A small audio frame classifier, trained from scratch: rnn gru, muon at rate 0.025.
Rows from block 2, named by matrix and row number. Each number is 128 + 24 x the weight over the matrix's rms, rounded and kept within 0 to 255. All counts start at 0. Numbers have three digits each.
# conv: width-3 conv (model.blocks.2.conv.weight, 432x288x3), inputs 210-251, a 3 kernel for each
conv.285:099113107125111117153148167139156147155136160130136134134130112096128144093124135142141152130165117162140128093108121147096121160160158182148147112126122098106150127115076094143147117128159138110100099102106108108122114100111131131123086079079091119131147144145158143134115140132133121107133146151148166180085075100107107113113114140120128130145146147136145157126138137105105097
conv.286:132131147155142124124129130077121153114104125101105104135134112141153147136094091131148155143124117085102102108114109132139136127113109137160151148096115124116125116130126151112115139129141148158142138148139119127147120126131129174165101104088138147156101133180150136124146165150145121108117140154160151153113124149136115096119119122143139133138145158106113110152098134144159161
conv.287:181150131151134123106165098063138146121129104135130126173155115106153111046237132162102115170106120126159135121144127140141127129161120125115097092166157133132102094152134114090138133109181115115129117120154126131150114188104139139127121150121117128093133141154185162139125116115124155130136106137135137160144140134147163138076164104144160108124166116124128149029097234142180102
conv.288:114137196156156152114136149145111150135138125134125100093107144165148127148123143132096085132133163183142115165153142130122133118134138172132149140142159138145115158149085123159144136123068112112112145118081107133139138140127126160148135093126111109112084084166158136105144145153141138045158137121118125109143113109117120164093091115130135133154152129097103120114151143122115126
conv.289:112129126136138133130129110117137155111136138110133147122131119102121122128093118120118113163179131143142105157130146128109105116105115112141137099109099134109114059115127096135148174135154132144147094095101126126089140117143127145160139135172125136141116142177131186197129107105129128100094107107127161174131115131089144139146134152135116119171162148147137093165173139094086083
conv.290:115135127140154117162148143133138151073100120110113114105115113117128120098098121111123123113125128091096107147119103093114128168164150152146150069087113161119124124132141122130165111138128090100121153148164157146128111132150120129161145139149147155152088087092099104120173151170111177141113130161134134151135148163127109116064070072117108114169162120104128138085130137072081086
conv.291:102124132081106124104115100133165176145156155148167164146167162117110132139153122108129151118112125117126127124106109125122116080108120125150112108143129116123128123120105145113107079067111139136123126143093152129135132142126132128124127123123132147134119140170097104100125124142106070097149130153106114118128117135136116095144138129149161125109115130145164118089108121136142152
conv.292:153177187169150143130127116140166117108116101108095066113110127133133150085103070155136165176147161112139137166175154107118143108152144133139150094197153173141153168096096147154185108131118130115133116148136103121102128181122087096127093120111149140165115117151110126086100098095118135128116122112114103121162144149140116128121142125099090112051055053119103081129148155183149177
conv.293:097110111169166158162156145161162114124103135108118167146157129122131129092114148108106105128125175185149123113121140145149140149154150127134153120118144125111109127164123140153119113103085099096093124113163111118098125118111133154156120087085130160131143123113115119148121137159103119137105095118122127129126148163131116140159139163152138131119116126138147152130108059098101123
conv.294:141128120119129125140147159150133135132117124123113091094150178109100101137127121125132144139113112154163140131136125142162148137146156150135151048101123129101140116094112147147148136121130121134128149167101114104116141123123143123152118126136130150112115105115100101077094098117100107112133123149136120143109105141140140128148145144087116128126128132151180152080095122157127108
conv.295:136110126111106144144126112091110103134109118139109123091101084155132130088135145124154170147107130121139123104132182108093109102144136134125158107118062091153163105093100148123097133127138130110088187161156084082082094098098124145153138159131137146129145113108164124146128130128163116103127098105169167130093106122109108095158141142082133119135138148133131118103145094106125115
conv.296:084067081099101100119114109118120161122125126086107114092126153130128144116098147117113134132128119116122114148144158146140139152118115127123106120132111152170170142112116140175192159122126111130137181180146173165156138132167138110107097099091128140103118119119109116141125107114136110134118108106147139161151149133151120096129139121165167160113125137125135123101131159132109116
conv.297:159164165094116105137150156123117122190170180094125145128148148143132141153102136130156154122126133100117128141133129104130126123104078096107130151109156138128136136133115104129115138110107132135106148129156150147130130097112096113108109116137136133137147153144163150126127123139164140135105132135123135131128112131105133130117117132116144148126119100155161173125146092111108095
conv.298:127134128129150114133104097108102102127122139159124110104100109120109122129147168178141152109150152196192174149145145146132121110105112120141176088149154134100090122119118075099118125096143152151152140140149121119117121105100135140131131121144112153167134153149135125126114109110148140097156135122155145149180161114137148085145182168103104126116142100096094120170149143132143152
conv.299:130116106147137145140139119067130145148143110163147141090122092157115170107202085156095101156142115122099113154149136177132129155175125161130127119190106154120124130140092083160131140134160119113137152120137130153156119145105147093086140114111147120115176155146141129118118161075126179102126117129142125125134090131149117091140132121124140123167167152107112144000255147154130097
conv.300:088150089137150110127115137115097117131108134181121113147139185102096134121079095127130163119146081124145105131106098194185147130112106158144141179197133155115124126116120111147125120129124113104129130125113126124116165156158153139152159137140126132116170171126128125153147128134111150030099111113121093125107090114161137157094106174101103128171154138140144137151137090155141136
conv.301:109116094134154182142117150128141162161116140114102113125121118149153149133118101112099052117123099116121155113142127131143107118115113139121104122152081144114105151140168123136129148146137142131122139120148129122129142140134141136146127114131124140187112167155177140138126133123099140120149113093137118111150153155152161172109092135115106111113137116139117164097109126135106108
conv.302:085142162096113105142152158148103140116139118150146123124148126131201204242095157130131118109124164170134159118146142133119130144135095151142119145066131138131116163146130126121143075141099097114105135142094143140122145114122122135153130115096135120125087129147134137106095123102110110042149137078169188147124131113119112113139127130120133134132134175160176132220147131155113125
conv.303:145156169179147145129139121120133120124116126107121123136128128113103090101104087125129153146124136157117106129144152106116119116116117143139118079070081155134136138109080131118162120096115109122126112140102113107092130121117112110119130131141109103095117111111133139126143143103109124092147124162156158144085093137175147137125128131110128110122130123112118107124116113175176167
conv.304:128113118124121092177155118087058092153136096124111096109118104145143140122089106136129114131122106098113082117138131129119106140152149096107123126144137161142132057097255119141195154139123121120088113111127113122113170160143136142128130121118093116152126126126145149145100108083110151104125160189126130123129137133113123116126136121123173208113109112103115125128117101134133145
conv.305:140129102105113096099106109120123128103116108141126133121125127101107145132116113133154171080116087123130149156138117113118136135121114106087104090105117139130130142107144115121107165140129115087088108096108110110112120130147132110085115121121113103118086115102178148160138156140124123148102111136098090102123125148106110139105124110168146122156137099110104121162146166156147146
conv.306:091102138125114119139153169129139120107155166123130112084097110141163130095148116119116098112110076102139147130134155126108119106115132126125121124169131132148153111108094099103080176152145141130117135136130141142148095116094111111095073112139147138128146161169105119112170160148155141123144148130125133123148141123166123096087077079136150140114095099132127116127159140118139136
conv.307:117175154141132143135140115140145135157138157154133143072108177131110135117093136192147170103178106136156157143137155135133177123118114097089124133153108121120143142148122180155102133166096148126146114134102106102123141097078105145138107094140105115111069067128150155168103166105120171075102104140136133136134098167073099184096107171111105094140100106138145150102154086164120147
conv.308:102122133103109102140159147113133096130136121123122105127089138133152153118101103165155168126129135116112115170146134154162162118130132110140145140087145133141157101094123157111133150155112123137136131129090117118127101135154158137127142144133108115114143128146107132152104105111153221097108144154127109131107092107136140141108141177125125119131110103100142123129149103126123147
conv.309:132112117115163154107120097166132196105140150133132130118123118109124128119088101158188144113124190112129118125111094134135122132147144107129085113095086120130134080106222058104110086080195140148145101082077117119132150148141128121165139123077144154164125088122097104123141124177153127164155101074139157189119132104156139118115168107153134137141131102151149127086138107126123084
conv.310:123145135140145168142142150139143140130121111085082073092118159113094080102117130131159178148144142150171176131147157135152140108112158078072090130104123162123122153132136160129143163144187124143116157185145135140155090099105163130130136143143116133120113122134124140146080101119156106065089116113173133115160122134115138169079105107122121115078118189097132119106133160124158143
conv.311:083062084118136143139132107151137129101145113130127134154164183133103113140187133136154196148125162108112111157136144132118123065112099119099091097150141114112096114122060116118129148145084121128116109099088123178175115107107093126165103111107169138143128136144148154137155151144109097104098073064133143139145144135155107127135132079124127150110126125123128133159159143105120122
conv.312:120115111076079089125152165127153150129146118131126126152145139111113103133152134125123129150143160134105145124152146101141127096126141126135140167145124132122118093149163166106121103111098132121130120154144101109102121143128111114105122115112117115104130164164109124125153157151156125124146151145167172170114148124133125119143140123127146148132137150139124122143085144126148149
conv.313:111120115142130153121103131127113147158124099128102146139143111122136100118127149139156107091129239125109111128122128139112131131118137164139129099140132122117159164135060137143099141111167124082091140112153150116118134116093112125127177132127120127097112129101139131126119082181171109160132128137120130125160158134092117128110111118169141113115142129137110104111106118137134123
conv.314:109137127144119133107107105144138144106121116144132135130122205161153150154161166092113133143118145147157134139112115087114101139138130105125118124129140154147163151106067111103075122129142108130127109152120164145136138119117154136146154144166141121101138141128098134125081102141150190094118108104125122146114115160125138127110152148121099082147118104144146133149110089139132099
conv.315:114119096126116073104094060087125141119125114118108104146150136128109115088145176121141157164163074141111118131152152130136135097086102118146132065046090118143139094081140179112119102114120103115141139144111132121119113137172155160169142139115099121119128098078140130124142143085128147146129143174151135110083134188145124143110132121169163152099124157136146165118132064094120132
conv.316:134149109133127134146133142136124128123134125118129158178150141138155175096104137130130084095122169129130132131112104107129136186165165133138110141138126119109130089097108129146128179175152118106134139133164191184169162122133116104096101112146120133178134141116117132161125135136104110133114125138126115124097108109145141162122140147157134157095084090124128125106129180153143174
conv.317:119138168149141117153148151113093114139176154100121135105079083118130111107097139118134141100122147118130129112127127158143142111106144134123092125118140160128109141138148099095108130127105133120122172146138144133134082097161143136079137097078127172144077092143066107204154112099065138186143157173149103134146167146118151182152111118131097104100096116139136115129125153171151107
conv.318:109104105175176169124127134119106087126104109129108125128123125143130133147136137112110087129117125132145100107128147073077109109122138103118126127145104160144115089076100120176126149151185135117158130106090149163143118116139141126122132144130117103116131114144125128146118098141128121226126112120116111130121099119134137130162129134153168169137128151104100123113100164119106134
conv.319:165171168157172141113086066098120109149119128114140147112105120110085097104106159102099098117102073135129135119108126080167141141159158138145143085107142138111124091116098103143118136116153138141136129146136100116111113115142142087083087112137109106106159148167181148131195149135130134132096123135160160151106120150150134114124119115139170175131140141075123154168077153145134142
conv.320:119112128182117102090082077087072102112151143103118096188152125109119119129137130071097106159129161131172113100100137118115117090104089127124138144220156092131104116163156090104099133125090101140101122141143116171133111118128099130147079101095115131161133128120126123120168152156143185129116171152097083085128122133142119122151161161106106123094082121136118081099159165130112148
conv.321:116103114117119114132128103116153166119126099116126094121113121118136085156160128148152154145101094132138148143114100129093071115107121184154116091093107132132101147123106141129133123143104153155122142140114122122159145154138195185181190146121113110115119119130148123118123128141141161114131101112139160130138140154143129155142115105127130130174145111132132145133159057125107100
conv.322:117108133101092091122122124102119100115108090107112118140136149162126117135171152131121102146137101146146159124118102165143154128151144106132148111136111121095109124153161136154149127125120136132134155166145088114120108108082110117113090089115128121119105100090177158135134155167132128098098101093154148134129121152115104090117094104131127083132120106128121144135132110120111107
conv.323:122154173068096123095130129137175163120117103152127134136110139178123156151141141156133183135145192163095094111132135141143162097116144127118097159163162149107133073108089103110107137138102147124123098125102104108112110132134139131116151151148141143144132134143121104130094099107133161049133142140169155171147135149137107155138120142135128129126138152125125114127158147133137160
conv.324:123112162107153130136129120072097108133125119111116096125128117128123116137115134148150165145153135133118117090113126124160097120081087151158140147123127119130086148160120111104106125137153145164146120125114159154159094127153172205220123107109121114128144163159110093092132111137078092087098093109160141127129151165128122107090123091129140156121108134146125140052141110141106121
conv.325:104123115106149173104087110096170113140158177125128123108172129153126151090109127092140091109105134159143148102138099133178141134137117110141093186156124151136132148128134096062096145118142181129112165138111120132127099113110150133106107128107143139137093148098156184150149127126191106172123075087116128123137147173136123135107182158126108102107128140113113125125183142150164160
conv.326:102099069120142142142118133176150139097113143137126135120140126124094100098131149147149149153131140109142128133130129119111106165146132135141156139141159136125101154129142124121156146112128109113128142133134124131125124131146106109151137150146123111119129132125120121114128135160168142158129121116103111102136116107132141131133121122122117112162151121139159153145137156111111116
conv.327:195172130145143122143146126091117113105105083116121143141161150151134155109147154139119092096106101138081101138125115140148151129108107118114113123099157128133152107125148124128143128129184103091137101077114140150164144129136187156135068100111117136139114109106097086098108151116142070186103110132116108101133145138137147114132160143145154152171140137099115131135172135115112111
conv.328:109114096126135140131128133146140146119141129113130134150199187138113112160159173071112122154149114138122124129125115128128125107118106103101109121117157135128111096108081144155128177138119119135146140157183122121114121101109139143142170163163104104089123130145106099110135136132238104097171145143128131153129137145118123129159175141155144137134128149130119125150121106155127113
conv.329:146159164127123110177161150079080113155159127130120125151113127116096075106125136196155126159157164159145131177157141161155136115090094143145142125128128141113109094137084112112097141144100103121146077098098164158139117121096096087065136133145115110108105124117148148124129127168148190124157155157158156152156105086149139132146140139113095106124163186122119115115137144103119129
conv.330:124121118127157116156139144099106103123094111149129128101109115147136139143169163156138164158160130111128125143142134114106110121120128155113102105168122141145135128116121127151146161167120130129184149120123086080101102152105163149131105116118159119116113119126154149127145163152109108087121115122114137109141130116134102146141142152107116149112141163155131120123142162120112125
conv.331:153163139130120137161173183119121116125143157088095121122111111154134157134143159116117101166119121121126125110095124138121128149147125152144145123146134133135152158155154122123124142131070127127151117120093128149173132133114157124128111112118091095112125130121125143150163113085109106105086099082128095076084120117087111147102075091129137125094132163140132137118105136132119142
conv.332:170160145155135172139139121148147152163129115123131105124132139120131114082084122152143109111114088092116110144147136166143143101131135102096107115135154167195169102081093130153168166146187128148119135133131095117135131127128123131126128143141086090088156129126123153167106152167177143094148127098186157166144124143128129116105148110146142132179144117145156143108119126139143112
conv.333:135129094138175202123117098120134132170155140148153153120109084142143141131090124145156154127119102132115138128130131121129133109098102118091086123099175164168143125101143077095121144118118151145177122115114117106130138127128146131109129120106116108121116130116123105112118134113133139186158154153140108103125162200116146144137125118139134136165164144121117145156168119160146100
conv.334:150150167134152121130132148182133166116159137107141128143140120123127133122091144123132155088167098134142172117099104136085105148165159104091136090055145098100090147154111138113085122104063102129116157151155144132101101111185132149129151097112131140130151109110105120142126161146114143104102091121144126097127145138126134120153112096154144158142129146098088113109102137143132120
conv.335:103127127095137136128136142140142165133128125105094104117141143112123148123107084126170159162160137133169202130137128161160153121135135137153203141137111115145135093122143075117101144157181098111149157131135151138137150138131093119155144155161125125103124150163166159143143137161175149137123133092096124150123123115145131121155153149135121094120104094137138177129114144137144143
conv.336:163184146110164184165142135142154153127152115114110105141150140149144147127100115127136097161144134080090158083097105149152121112115127115118126134127168138137143148127124165156138158140156122146166120088079136148150105094098080110154131125143150143138133121088130115103121117168070074124155155135166150135120141151140148122094107121138120100164150155086082070157173142140126112
conv.337:139137145094160141132139151096098070127101106142140138121120109136119133124079150168110068142157123094135153135133119147129112145129105128148201155144143088097096130095094176157141110117128140140136144138152121135147135125144118082086133123135129114105079064046132115117133138121124140107094109110137112110140116120142148174131143126161141111135110107141152157152091120113104113
conv.338:118114126129105136162127116160138140116122119149118107157131148144105083167140142158140095094142146144144155139097088122130107132102111179118043133122124151122110131121133072106121154132124173154120105141132145124104127127134164132084132115123143136150101145175103102150122126109146098157095100126112137156162130109098085097097102103143122107161160107112118120156136124153151139
conv.339:119105129089103093131142147118188154128145151133129104135102130109148137156139122109106109137105119119142151147150131160134132170179152144114110127127102116113113121109122119108095087115164130137122150141151161142145159179163115120121141145120148127106125128100155134148193120136089085120098111119108107137108123140149113101118145135099106083147129144152125132127139055094107088
conv.340:133142155121112119093113140101115139155162121108095081093076106117123119126118104153122104174116116097122098123123124160149162101160173142110098093138125142116105138158119095088093112145147112116122118125148053114158112141163105137182119095085140137138127145147134123129135100122125135098131113123122112124153133116143116104124146134143153129147125078136121118113133126149130127
conv.341:113127118133133102132124120071130168184125091085103092148098129132166077140094073077090102135127163141124104145132123125092121172172155160152124183118146163143150112099102101116114149114122107117110084092084139116135173139103163150132175120139132147127121135120112110143157114123126100094148118125116092117145120156160136096101126115107129095141159129131111124088255000178176138
conv.342:115102114134144156161147137132140172121096094147150164097106114116103111132133140124114088136127139179139129138115108146163141143136156065078074148163170128100102142103110136138136096089128137134130150161172137124113149137148144153142106093097129122156129116102123132144138173172132107205136143165124126106110119118126128139138129136160172160140138145126136137090136088181156130
conv.343:143125131095106176124152140141142133126125122125097085179167191081115168108124162161111047134148189128107108106106082108097081122129122167140131128132161080122174084103144089107163160161172131123125137166147097096107114124106117138115101116159108117103120102133102083078111124112130097105134129130121115122102083108163129113116112136143140128157132109152140129152104113155158166
conv.344:096110107123118115151140136138100071091193137147123125097106096145136099112141092119138103125099101156195146134134135156158130139147153127131117127100101143158117102112093138127110129134097138098108116124164096166178093120127111164195145160165154124117166127111103116125108091092164105109139130132127151149110111080131134140153132120113102114146128142092113120136104110109140142
conv.345:126103106111140104120111120160163148117131126143104111092136118083083094089127120171178174150129142114134126148157157143118118121156125134110106086126078088113122187170175137138129117097104138118126148110101137138139090124114161146149126123153163135129130123144132117085104101079115084146125111119097151114148133123159123116128098103148158115111107104115105093132151133156148148
conv.346:127131106091100093155141143168115094198135134122114124156172167071081107105129149104120112125119145130132105142144150137137152133128132091114128099115158141133109123098126140186170152116141099125096123096088101117117136138162164152153147148134137132148148120147173168156114122107138133147085088090154124113134125115175186152133104085102098100131107122125137142138126090144129112
conv.347:144127128113087095115111109102129108173148155135175112128121135097116087143136166141120093114130139155112120142140134136138135127122120145112124135120219110126121125097141141124185110122141175146116146133161157132130093105136120115101098093103125132108149151160137172146113114140139136126135140156099086075099136160188201148115110115183162163113120114130133129152115098130120110
conv.348:110120117102153125155165199152152158083093131175171169091101107114121122170143156168142142124145067155147178157131112134133135111097081115111162121119077138100094141130099110150133090105153142137141118124118145131143139129121124114119141155176141127118109151129118145113128145167138123115139118115112151165177135130144106081132126147062058044138137159166154167176172119120122151
conv.349:122134069139130098143139165167151106119151128101118147099182159076100145102110126139201168190147127162172121119154137114146122127122112094133129155093116153152175101133162174182146118085127093122132123098116134155139152108115136158158109147149129160137146185168131121118137143177255059154143127146108128166110168168086144159091191108142150139139106128138134116132168216115176126
conv.350:142159170119134118119143130091130126110143165122125113139155163164164140126208190115117110109118108131173188125139141146133135130137142138170177195150179144163159168147118156062093102129127098110120120114096107124108157156149084076080153160166127130113131138139114126115139130119089079065103097102116120100118114149077079095113129126125117118149152135094108101146120127177173141
conv.351:139150124121188187119122133104152141116104089138134123101117106098107085118124128119100106124144135124131124223200082097102121135148123116095085126112103152151157157146127122145123140129089122106106170121093082112127114110113126129119116112145171162116141145125105108140099099121120143133137144164128129159141143152110086119137139143202186129131123101129109126138159126105108128
conv.352:118122136151139117149144152114170146136125122098127143117136129119108103105162128112128118078143169145147143133127167138104090117130133137145149126166187112121117151136098138122108168091094158158122138112131090103099094104110128098088103100091153130119130142160138164164068110097204119126163126129122124120167114113138164165083098103105133139137145124098084090085158093167160159
conv.353:137121089133115155118127117133124124164178153131157144147137137109139114094145100125122136175104129089097116107118125124126120143106101131144145160096120137155124070099118175131223104117127166154153134131119136131128141149117133108111100115115125159172116119161117114094154122132126172102170172170116115109106126080091092075143157133153146155133152167105107089170091127118137125
conv.354:121123109150137146136138139139167166103098116142129110126121150110078085125125098169143159120118091131125127131117092122136125125121123130155157087143134123110102068085102111127153113108102101115108076109099165152157112145141137122114091089077104134142153118099137125110146148157126130109161130129137131121160147108146141134109103129139136140145132134147173163122133132119081074
conv.355:156114095120138164145134135129113133178171125111106124121120128142125125105138126126093131158102124157094130120119113119067100162153150089139181142224121124094097037154114119215103147103165080094100111210176146118134092094114153127142112108139129120097119105146112102122135104139105125147136120096148155173146180133142146134129131127128135101129121150123121126135122135128091181
conv.356:085101112096132142136136126146116096142127115150157174120171148106121150150138112105130124125096086102122101120107125153144143121147120089100099086115100111130134129103103146126132131126150118099117217144142138136130139138126147140136132155171126125131150144142168150146133165143172140145134120120126116116118113137163156154092102086101100121134136128129108071089117081134139149
conv.357:088101119122123096128118130183131135133115126127132144129132140163162135171089141131147168142158137112125133102142136130125120142133116160135157125088079116125142135141172123121119138143133104133145105132133150109088126120135110092050142103102107104098142164161098107132122111106115137069105118131150159158103104123114119140145111103111123130116131138142121120143133125137088098
conv.358:111097114206087062122111135106093141127122069146137115169124138106122116113119117127104080154080132173165104153138130116118124127111124085117123117143165103157113095129097143145143144122080107167141110128135108149146140127121111164178129132140089099121140120172140150153133143139134167085114154159116115104119108087104114113105092084121118103083086115115128115119169144116098086
conv.359:086156190125161144126128147115097089099113127112115123136122127105110128126087127159167185112113093096110108113117130131148181170143142145142167153127129105109093100103093136127116156146122105100113135106100159139129136133144160157159135114133151137138121148165172185171094109098095187143085104076130123086142144151096104118116115195147156167090094081152149152128139102147140160
conv.360:130119112153136096124126126099105144138171097102146155163113123118130115170100080167182116156187185169141045102120145090093119171113099138130112152135114114125153105104133112161115118139172132131121067080155141103093116118164109139138152115118110134139095149158135140152110099152118115235112136179168170096145108153132128149140117116099126150115092112151129189133109071132158134
conv.361:132093076115124146097111154124119110180158133110109125137173109110142123140108096134100115004137252125116078105103101132128135097113182148116077111130186119113136107101097154146137165126098149142116142126122146129132105099151119133103155126103126109150093124156111119120125127097152121112120092087161142091136142118104121177118121119120111104127155102116113117171138100143142141
conv.362:114119128139099107161167153105117147116139135108119136148119127122132137093087072083110144192106089117140136133133140147154163131127137124152150163128109077146149117129142184152089163146138119119146110128130076087066125127115088126157110115094096099106129117128111106121115117125129114136105105147120130122144130182146122165092101104151156164105111146125104098109113132116112099
conv.363:128136146112128111097112122097127114115126087146151152151142102165181162152171169117127125149173137133140126111123128123123125102117122087094095150117136132171151097123091135087096136122109159164130125108141132160172104121133079100092151162184122144146086096091108117106124154158125145107115125124137134116120115139097125138138142155158177187101112146122134125110155117131131138
conv.364:119136127138109116160146156118076108092163174162166141118090123149140120126108167116085090148170149116123093145121118123114092131121120133139143168174157151125092100179165133159115123126103142136107114138133145131116125103094125099099114093128122124101105109111137135127125113138107134062159164149141122122141139115110128123137103107104098096143144121089103119119112123114119172
conv.365:097119129147129148117110096124117118119142136124146142113127170087105114137139133155135125107117109097092113149156140134139116089102104154147151148097145098120096125136124124134119177158128150144139090110087119117120147147147104119104167167174159153133077115144149181172091108110138163132159148119133156155128155141091091091124128152167151142155151128121100083212092139149119122
conv.366:129146111144133141132108119096119116128125126132129160134130124103113139148118158148092094099132124119101101139150135129101163174142121122110123112108106080111130139114174181126116114086063121140151136144150136126130113105158125122124133153188105123143101113099108093103120145110121158159137142135176163185148150151106134168146142166124114164133131122143147149114109140157146136
conv.367:154158143147121126149142124093131105141146125125110111092098102175162130148140104139144122136103132133144128125145132150156158171160162118115090115107129112116120096096111147129155113095105150135153169164150134130127139154161131148146125123113120146129154148152105111107112079061159082133120116116127144158127146139125136124145123115131185197125141126104112097159072156135152135
conv.368:122123128152158112111104107110111089116123139120108126099130076131134159110117090133134135182143102141169112116103104116106112125148115122133148163139116097197153112138095156200105121089121097124124135088115156165154079083102116128151112157116180167100161132087114114142073103154120103162083109115076119071059115127118092131107123115151126110139139181145156156139140087167183184
conv.369:105112155122093145114127131098111116131119101076096089127134145134141127093126141112104100169134191158141171130138123106095079132137127114128110151089108114112127121144123122113097101116107082115110127134141112117132127129133126141141115143157139140151160153155139143162112114112093063087118130113128135129094106117140151152066110083153150130153162146141131117121110102172165145
conv.370:180201146140124129111142165145094110115159164115115121109143127097122162128137136140176135116101126127114085124131111110114116134100078078115140164110104094110119098058120108120107114104118106118151129124137097085079122120141149162195093126146150157153125131126092073078137128130159107135122117084113113138081160149098151138107168140150130134126109112111116106118151153137135118
conv.371:154134154124115101114125127077092136130104102140146164116118114182157153181173134127108135143118105108115120097075093109103118138150136127128122104188102123109132150121083117136097131143111137130100110154122088109113131133102109126095122133139107102122152127114134095072128107096107158107175140147127140112184141143183149163168137143152138117135151157120104100173141119123122135
conv.372:184153139109112154134167179116139139165161136106156159138134123105135155120166123153161175179157171113181165137127137043191178129117119139176158184121146124155189192121202178104101101135173095129131135145142111140137116104105129113107106155115146139146124107138151145138102113112158118176138144147120149161131158159086118147075125110119147185120096117111171137115121206140157123
conv.373:149146181182218058114118158133081120067102150096098130109115093146178158153142104064097114116124090082181117135141169111125082140125118111112136135129114082234129200140100128175127097143211077089100109095130115149118125127129148152152149203107129151120172119098130136173151136133062043171124131165121212147113188182106093109166129113158119128125097092129136177142138117171182140
conv.374:113137123111180108120108111102133110145088097148148174098107101139148145080085149133114122129187097103183170131127117147143137105098088144119117105164119062103129121118145152147125133107142151157155142134118110111120113148156108141146111134136115127112170197119107128129099117143106116140090089098143136160126091103163147167112099126096128132130119124104106115174133148096099129
conv.375:109132155166171106133116150130088130119108183104118129143123124100089150170165149100112151157090139102190139143120105138141140086119075100085085109165117099112152075123129145155149120133136135176130114110140095163136149101091123121161151136132092109146096149106156139122187135102092211105137158178138124140121107128132107137115126162133123137117147116149117120131098124109126132
conv.376:153171167159146108108104086126128114109104092124133123153161148146127091183173137138153156211173144184217154133139129154152143132128126146151138111120176101113103142143130120113160121111144138133124097111103140148146095091076144147119082111132101116093096093087165153135099105106162161134139132143135134112135133154138149133121121119114147142147144154101111115115136121125136115
conv.377:129123144131117113127121106149162121112139106141111083134118117096127130137146177168146155116084117124139099103093079124107102139163172142111106162142177116129113103113075127099083114142142134118106105114094122178204148136151061130179110104097139141132134123117121114108146167186130117097144112088139139141112135143145156158141126115113117117139157176104107095109145121136128128
conv.378:098075079147128113152150130107129101091122106121152164135137146106138153137121164135129125135120101073094109123095112127104126151132120108117150086094151141128155164165175131113099144117121125178206076102145120095075116125118141132163130113110168116082134145156154177166109123128134144139131169144157133124138160191117148149150125130141139120152097112106122156107123131144090082
conv.379:099123144137192162133109146140123114124112090132121113127085119165125140109107149123088154082126137104120191130139125144130143110109128146144112162181132125087125094255093116196085132099119131139131122160109125120128133112089127110090118113117075130079108110101134103106128084119149129077149121162117123141127108109139127154111072115150173129104136140142139129139100170124127152
conv.380:033097195126147107170148117132134128124146100152144122091113141121130105132148139136119064147159115126149214119120117101129137147114089118104075091132136159133137110152099161120176127123098116101109153142147133133085162148111101089101152114135139129145037085197152126130164137105126138146137143162095118115103107104090091147074084150129107109160181175164128121112145126106092097
conv.381:162146167134110088102103122121149188165052099121094106146105153098099120110117104137134104157142152079138113127130122092114150144111106136154139088190101110116107095085136167152159164129148134128156143145180122092096073154109134154175121146133080076091103127152082109120131106150170123123174155127131139153141110113129109118103074125139133141183168138082108113151146166115107140
conv.382:154155136125132113136165184103109132117127091086093072155152155142167145117119144173159150144140151115102076113125108139136124145145149096123145076074065180176155116141090153147121125141151138158140113117083113118090147151120128147145098106105154155115132121088163161151134144196169143061148145135123110132093110143137121118139146134106083055143126108132143099121130154144134105
conv.383:178158159175148158088105095129097095120121118104101105129136129119130140108129076170185140143140145174158140073102119116123158142145150097091097128128124075073093147095151184141138154139104083056087119118146168167164134159151093119121064093099112125126105108155097103124155143145155062097140133109131105132103087089128148138128130145127114099146149168091107107138126144128129126
conv.384:128140128108137078104125132131126119103120132112126115152148140078092117125156146131129151103148093124137131153148143124118128102097117067073089145148149097134143155153130127134138090103107140136146119126143146148140120142161087101097135139126118138141119137146141156157116140162135138115127094092114133130131136153186151133100106115136155155135112108136141162175148164127125116
conv.385:110138128126146148058065072160081120130155127113131110148144124122089155158137120148161125122101120097120102095118153038185167138133140075104102101122106108095150100122158093139144136116113151162187108106127129159151126124130118113127121098082126184198107120117110130103119098133172096177139132121133120147123136183083109095133150153103120146103140138134130110085135108133127096
conv.386:148146139128112104104110132117104123110094083149170176128129156135146149128102122131129110158118109138141128135140129108125103153143149109133122164130096082097096129110097111106128171146148093117107107108094119115099123142139125129119134139115103093096107123110130131127146115136154177156119113091136143162132132142074103132151168174135126112102109079130125109123123140150149139
conv.387:103118162138139167145122126085151139124120157165140107111099101141116158145120133111163117161068111094130113125144147100201178075076072115154146112084064117112106098176182111136144171141107123093092143079123136121114102118111175122112128134121106138127092112143142138150175110133247070097118148122120104116137153134096110139109098100112127134065146102142144146097180163067108094
conv.388:124123122141145128134125140126121158151102134139132137122119133116114146113127135130093112124115131168156140127138120107106104109105110144114151113154120127129128077104125130125148129063118152140172157158197111114124109101102141113102075062069105091118138148114120124106151119127091107127126099112090081089135149126119120089143137167140114118101104083165156162133164165096103122
conv.389:166176154144143168157144140128121095169163141132123121139143141151147185097151105154165145100079122117140158114108089094101106098102105107139147081109117134106098119103152124126171155112114094094090104098080132135128101093096121100101071084085121118114114121126107114119159149164108089103140141167184160170119107092167167166127144135114111085126123120139134141078139101091112104
conv.390:087097117158184079101126130105110089116127111131132111121122118138140138089130100152112134119126103101180130079099115143133137103142127149137141126129194091126166138112114121081113127133161136160146167143141097146166147169147127136122111123117148152117128124140141158127115149165111142114128104145115147131172149143130106124149154143130128129147130137138126132102149103148165139
conv.391:164175184174186194148146138073105121131126098103100086120118107138134136150136135122100085128135134112128123123140163099091083161167150151136116141151141143159162116104105116118078186174162113116112139124160103110116136139121137170170088094106144132155093111098161150125144128136144130140163162146147143126156130101151142125129139136148137129097110107107106143133115100124128108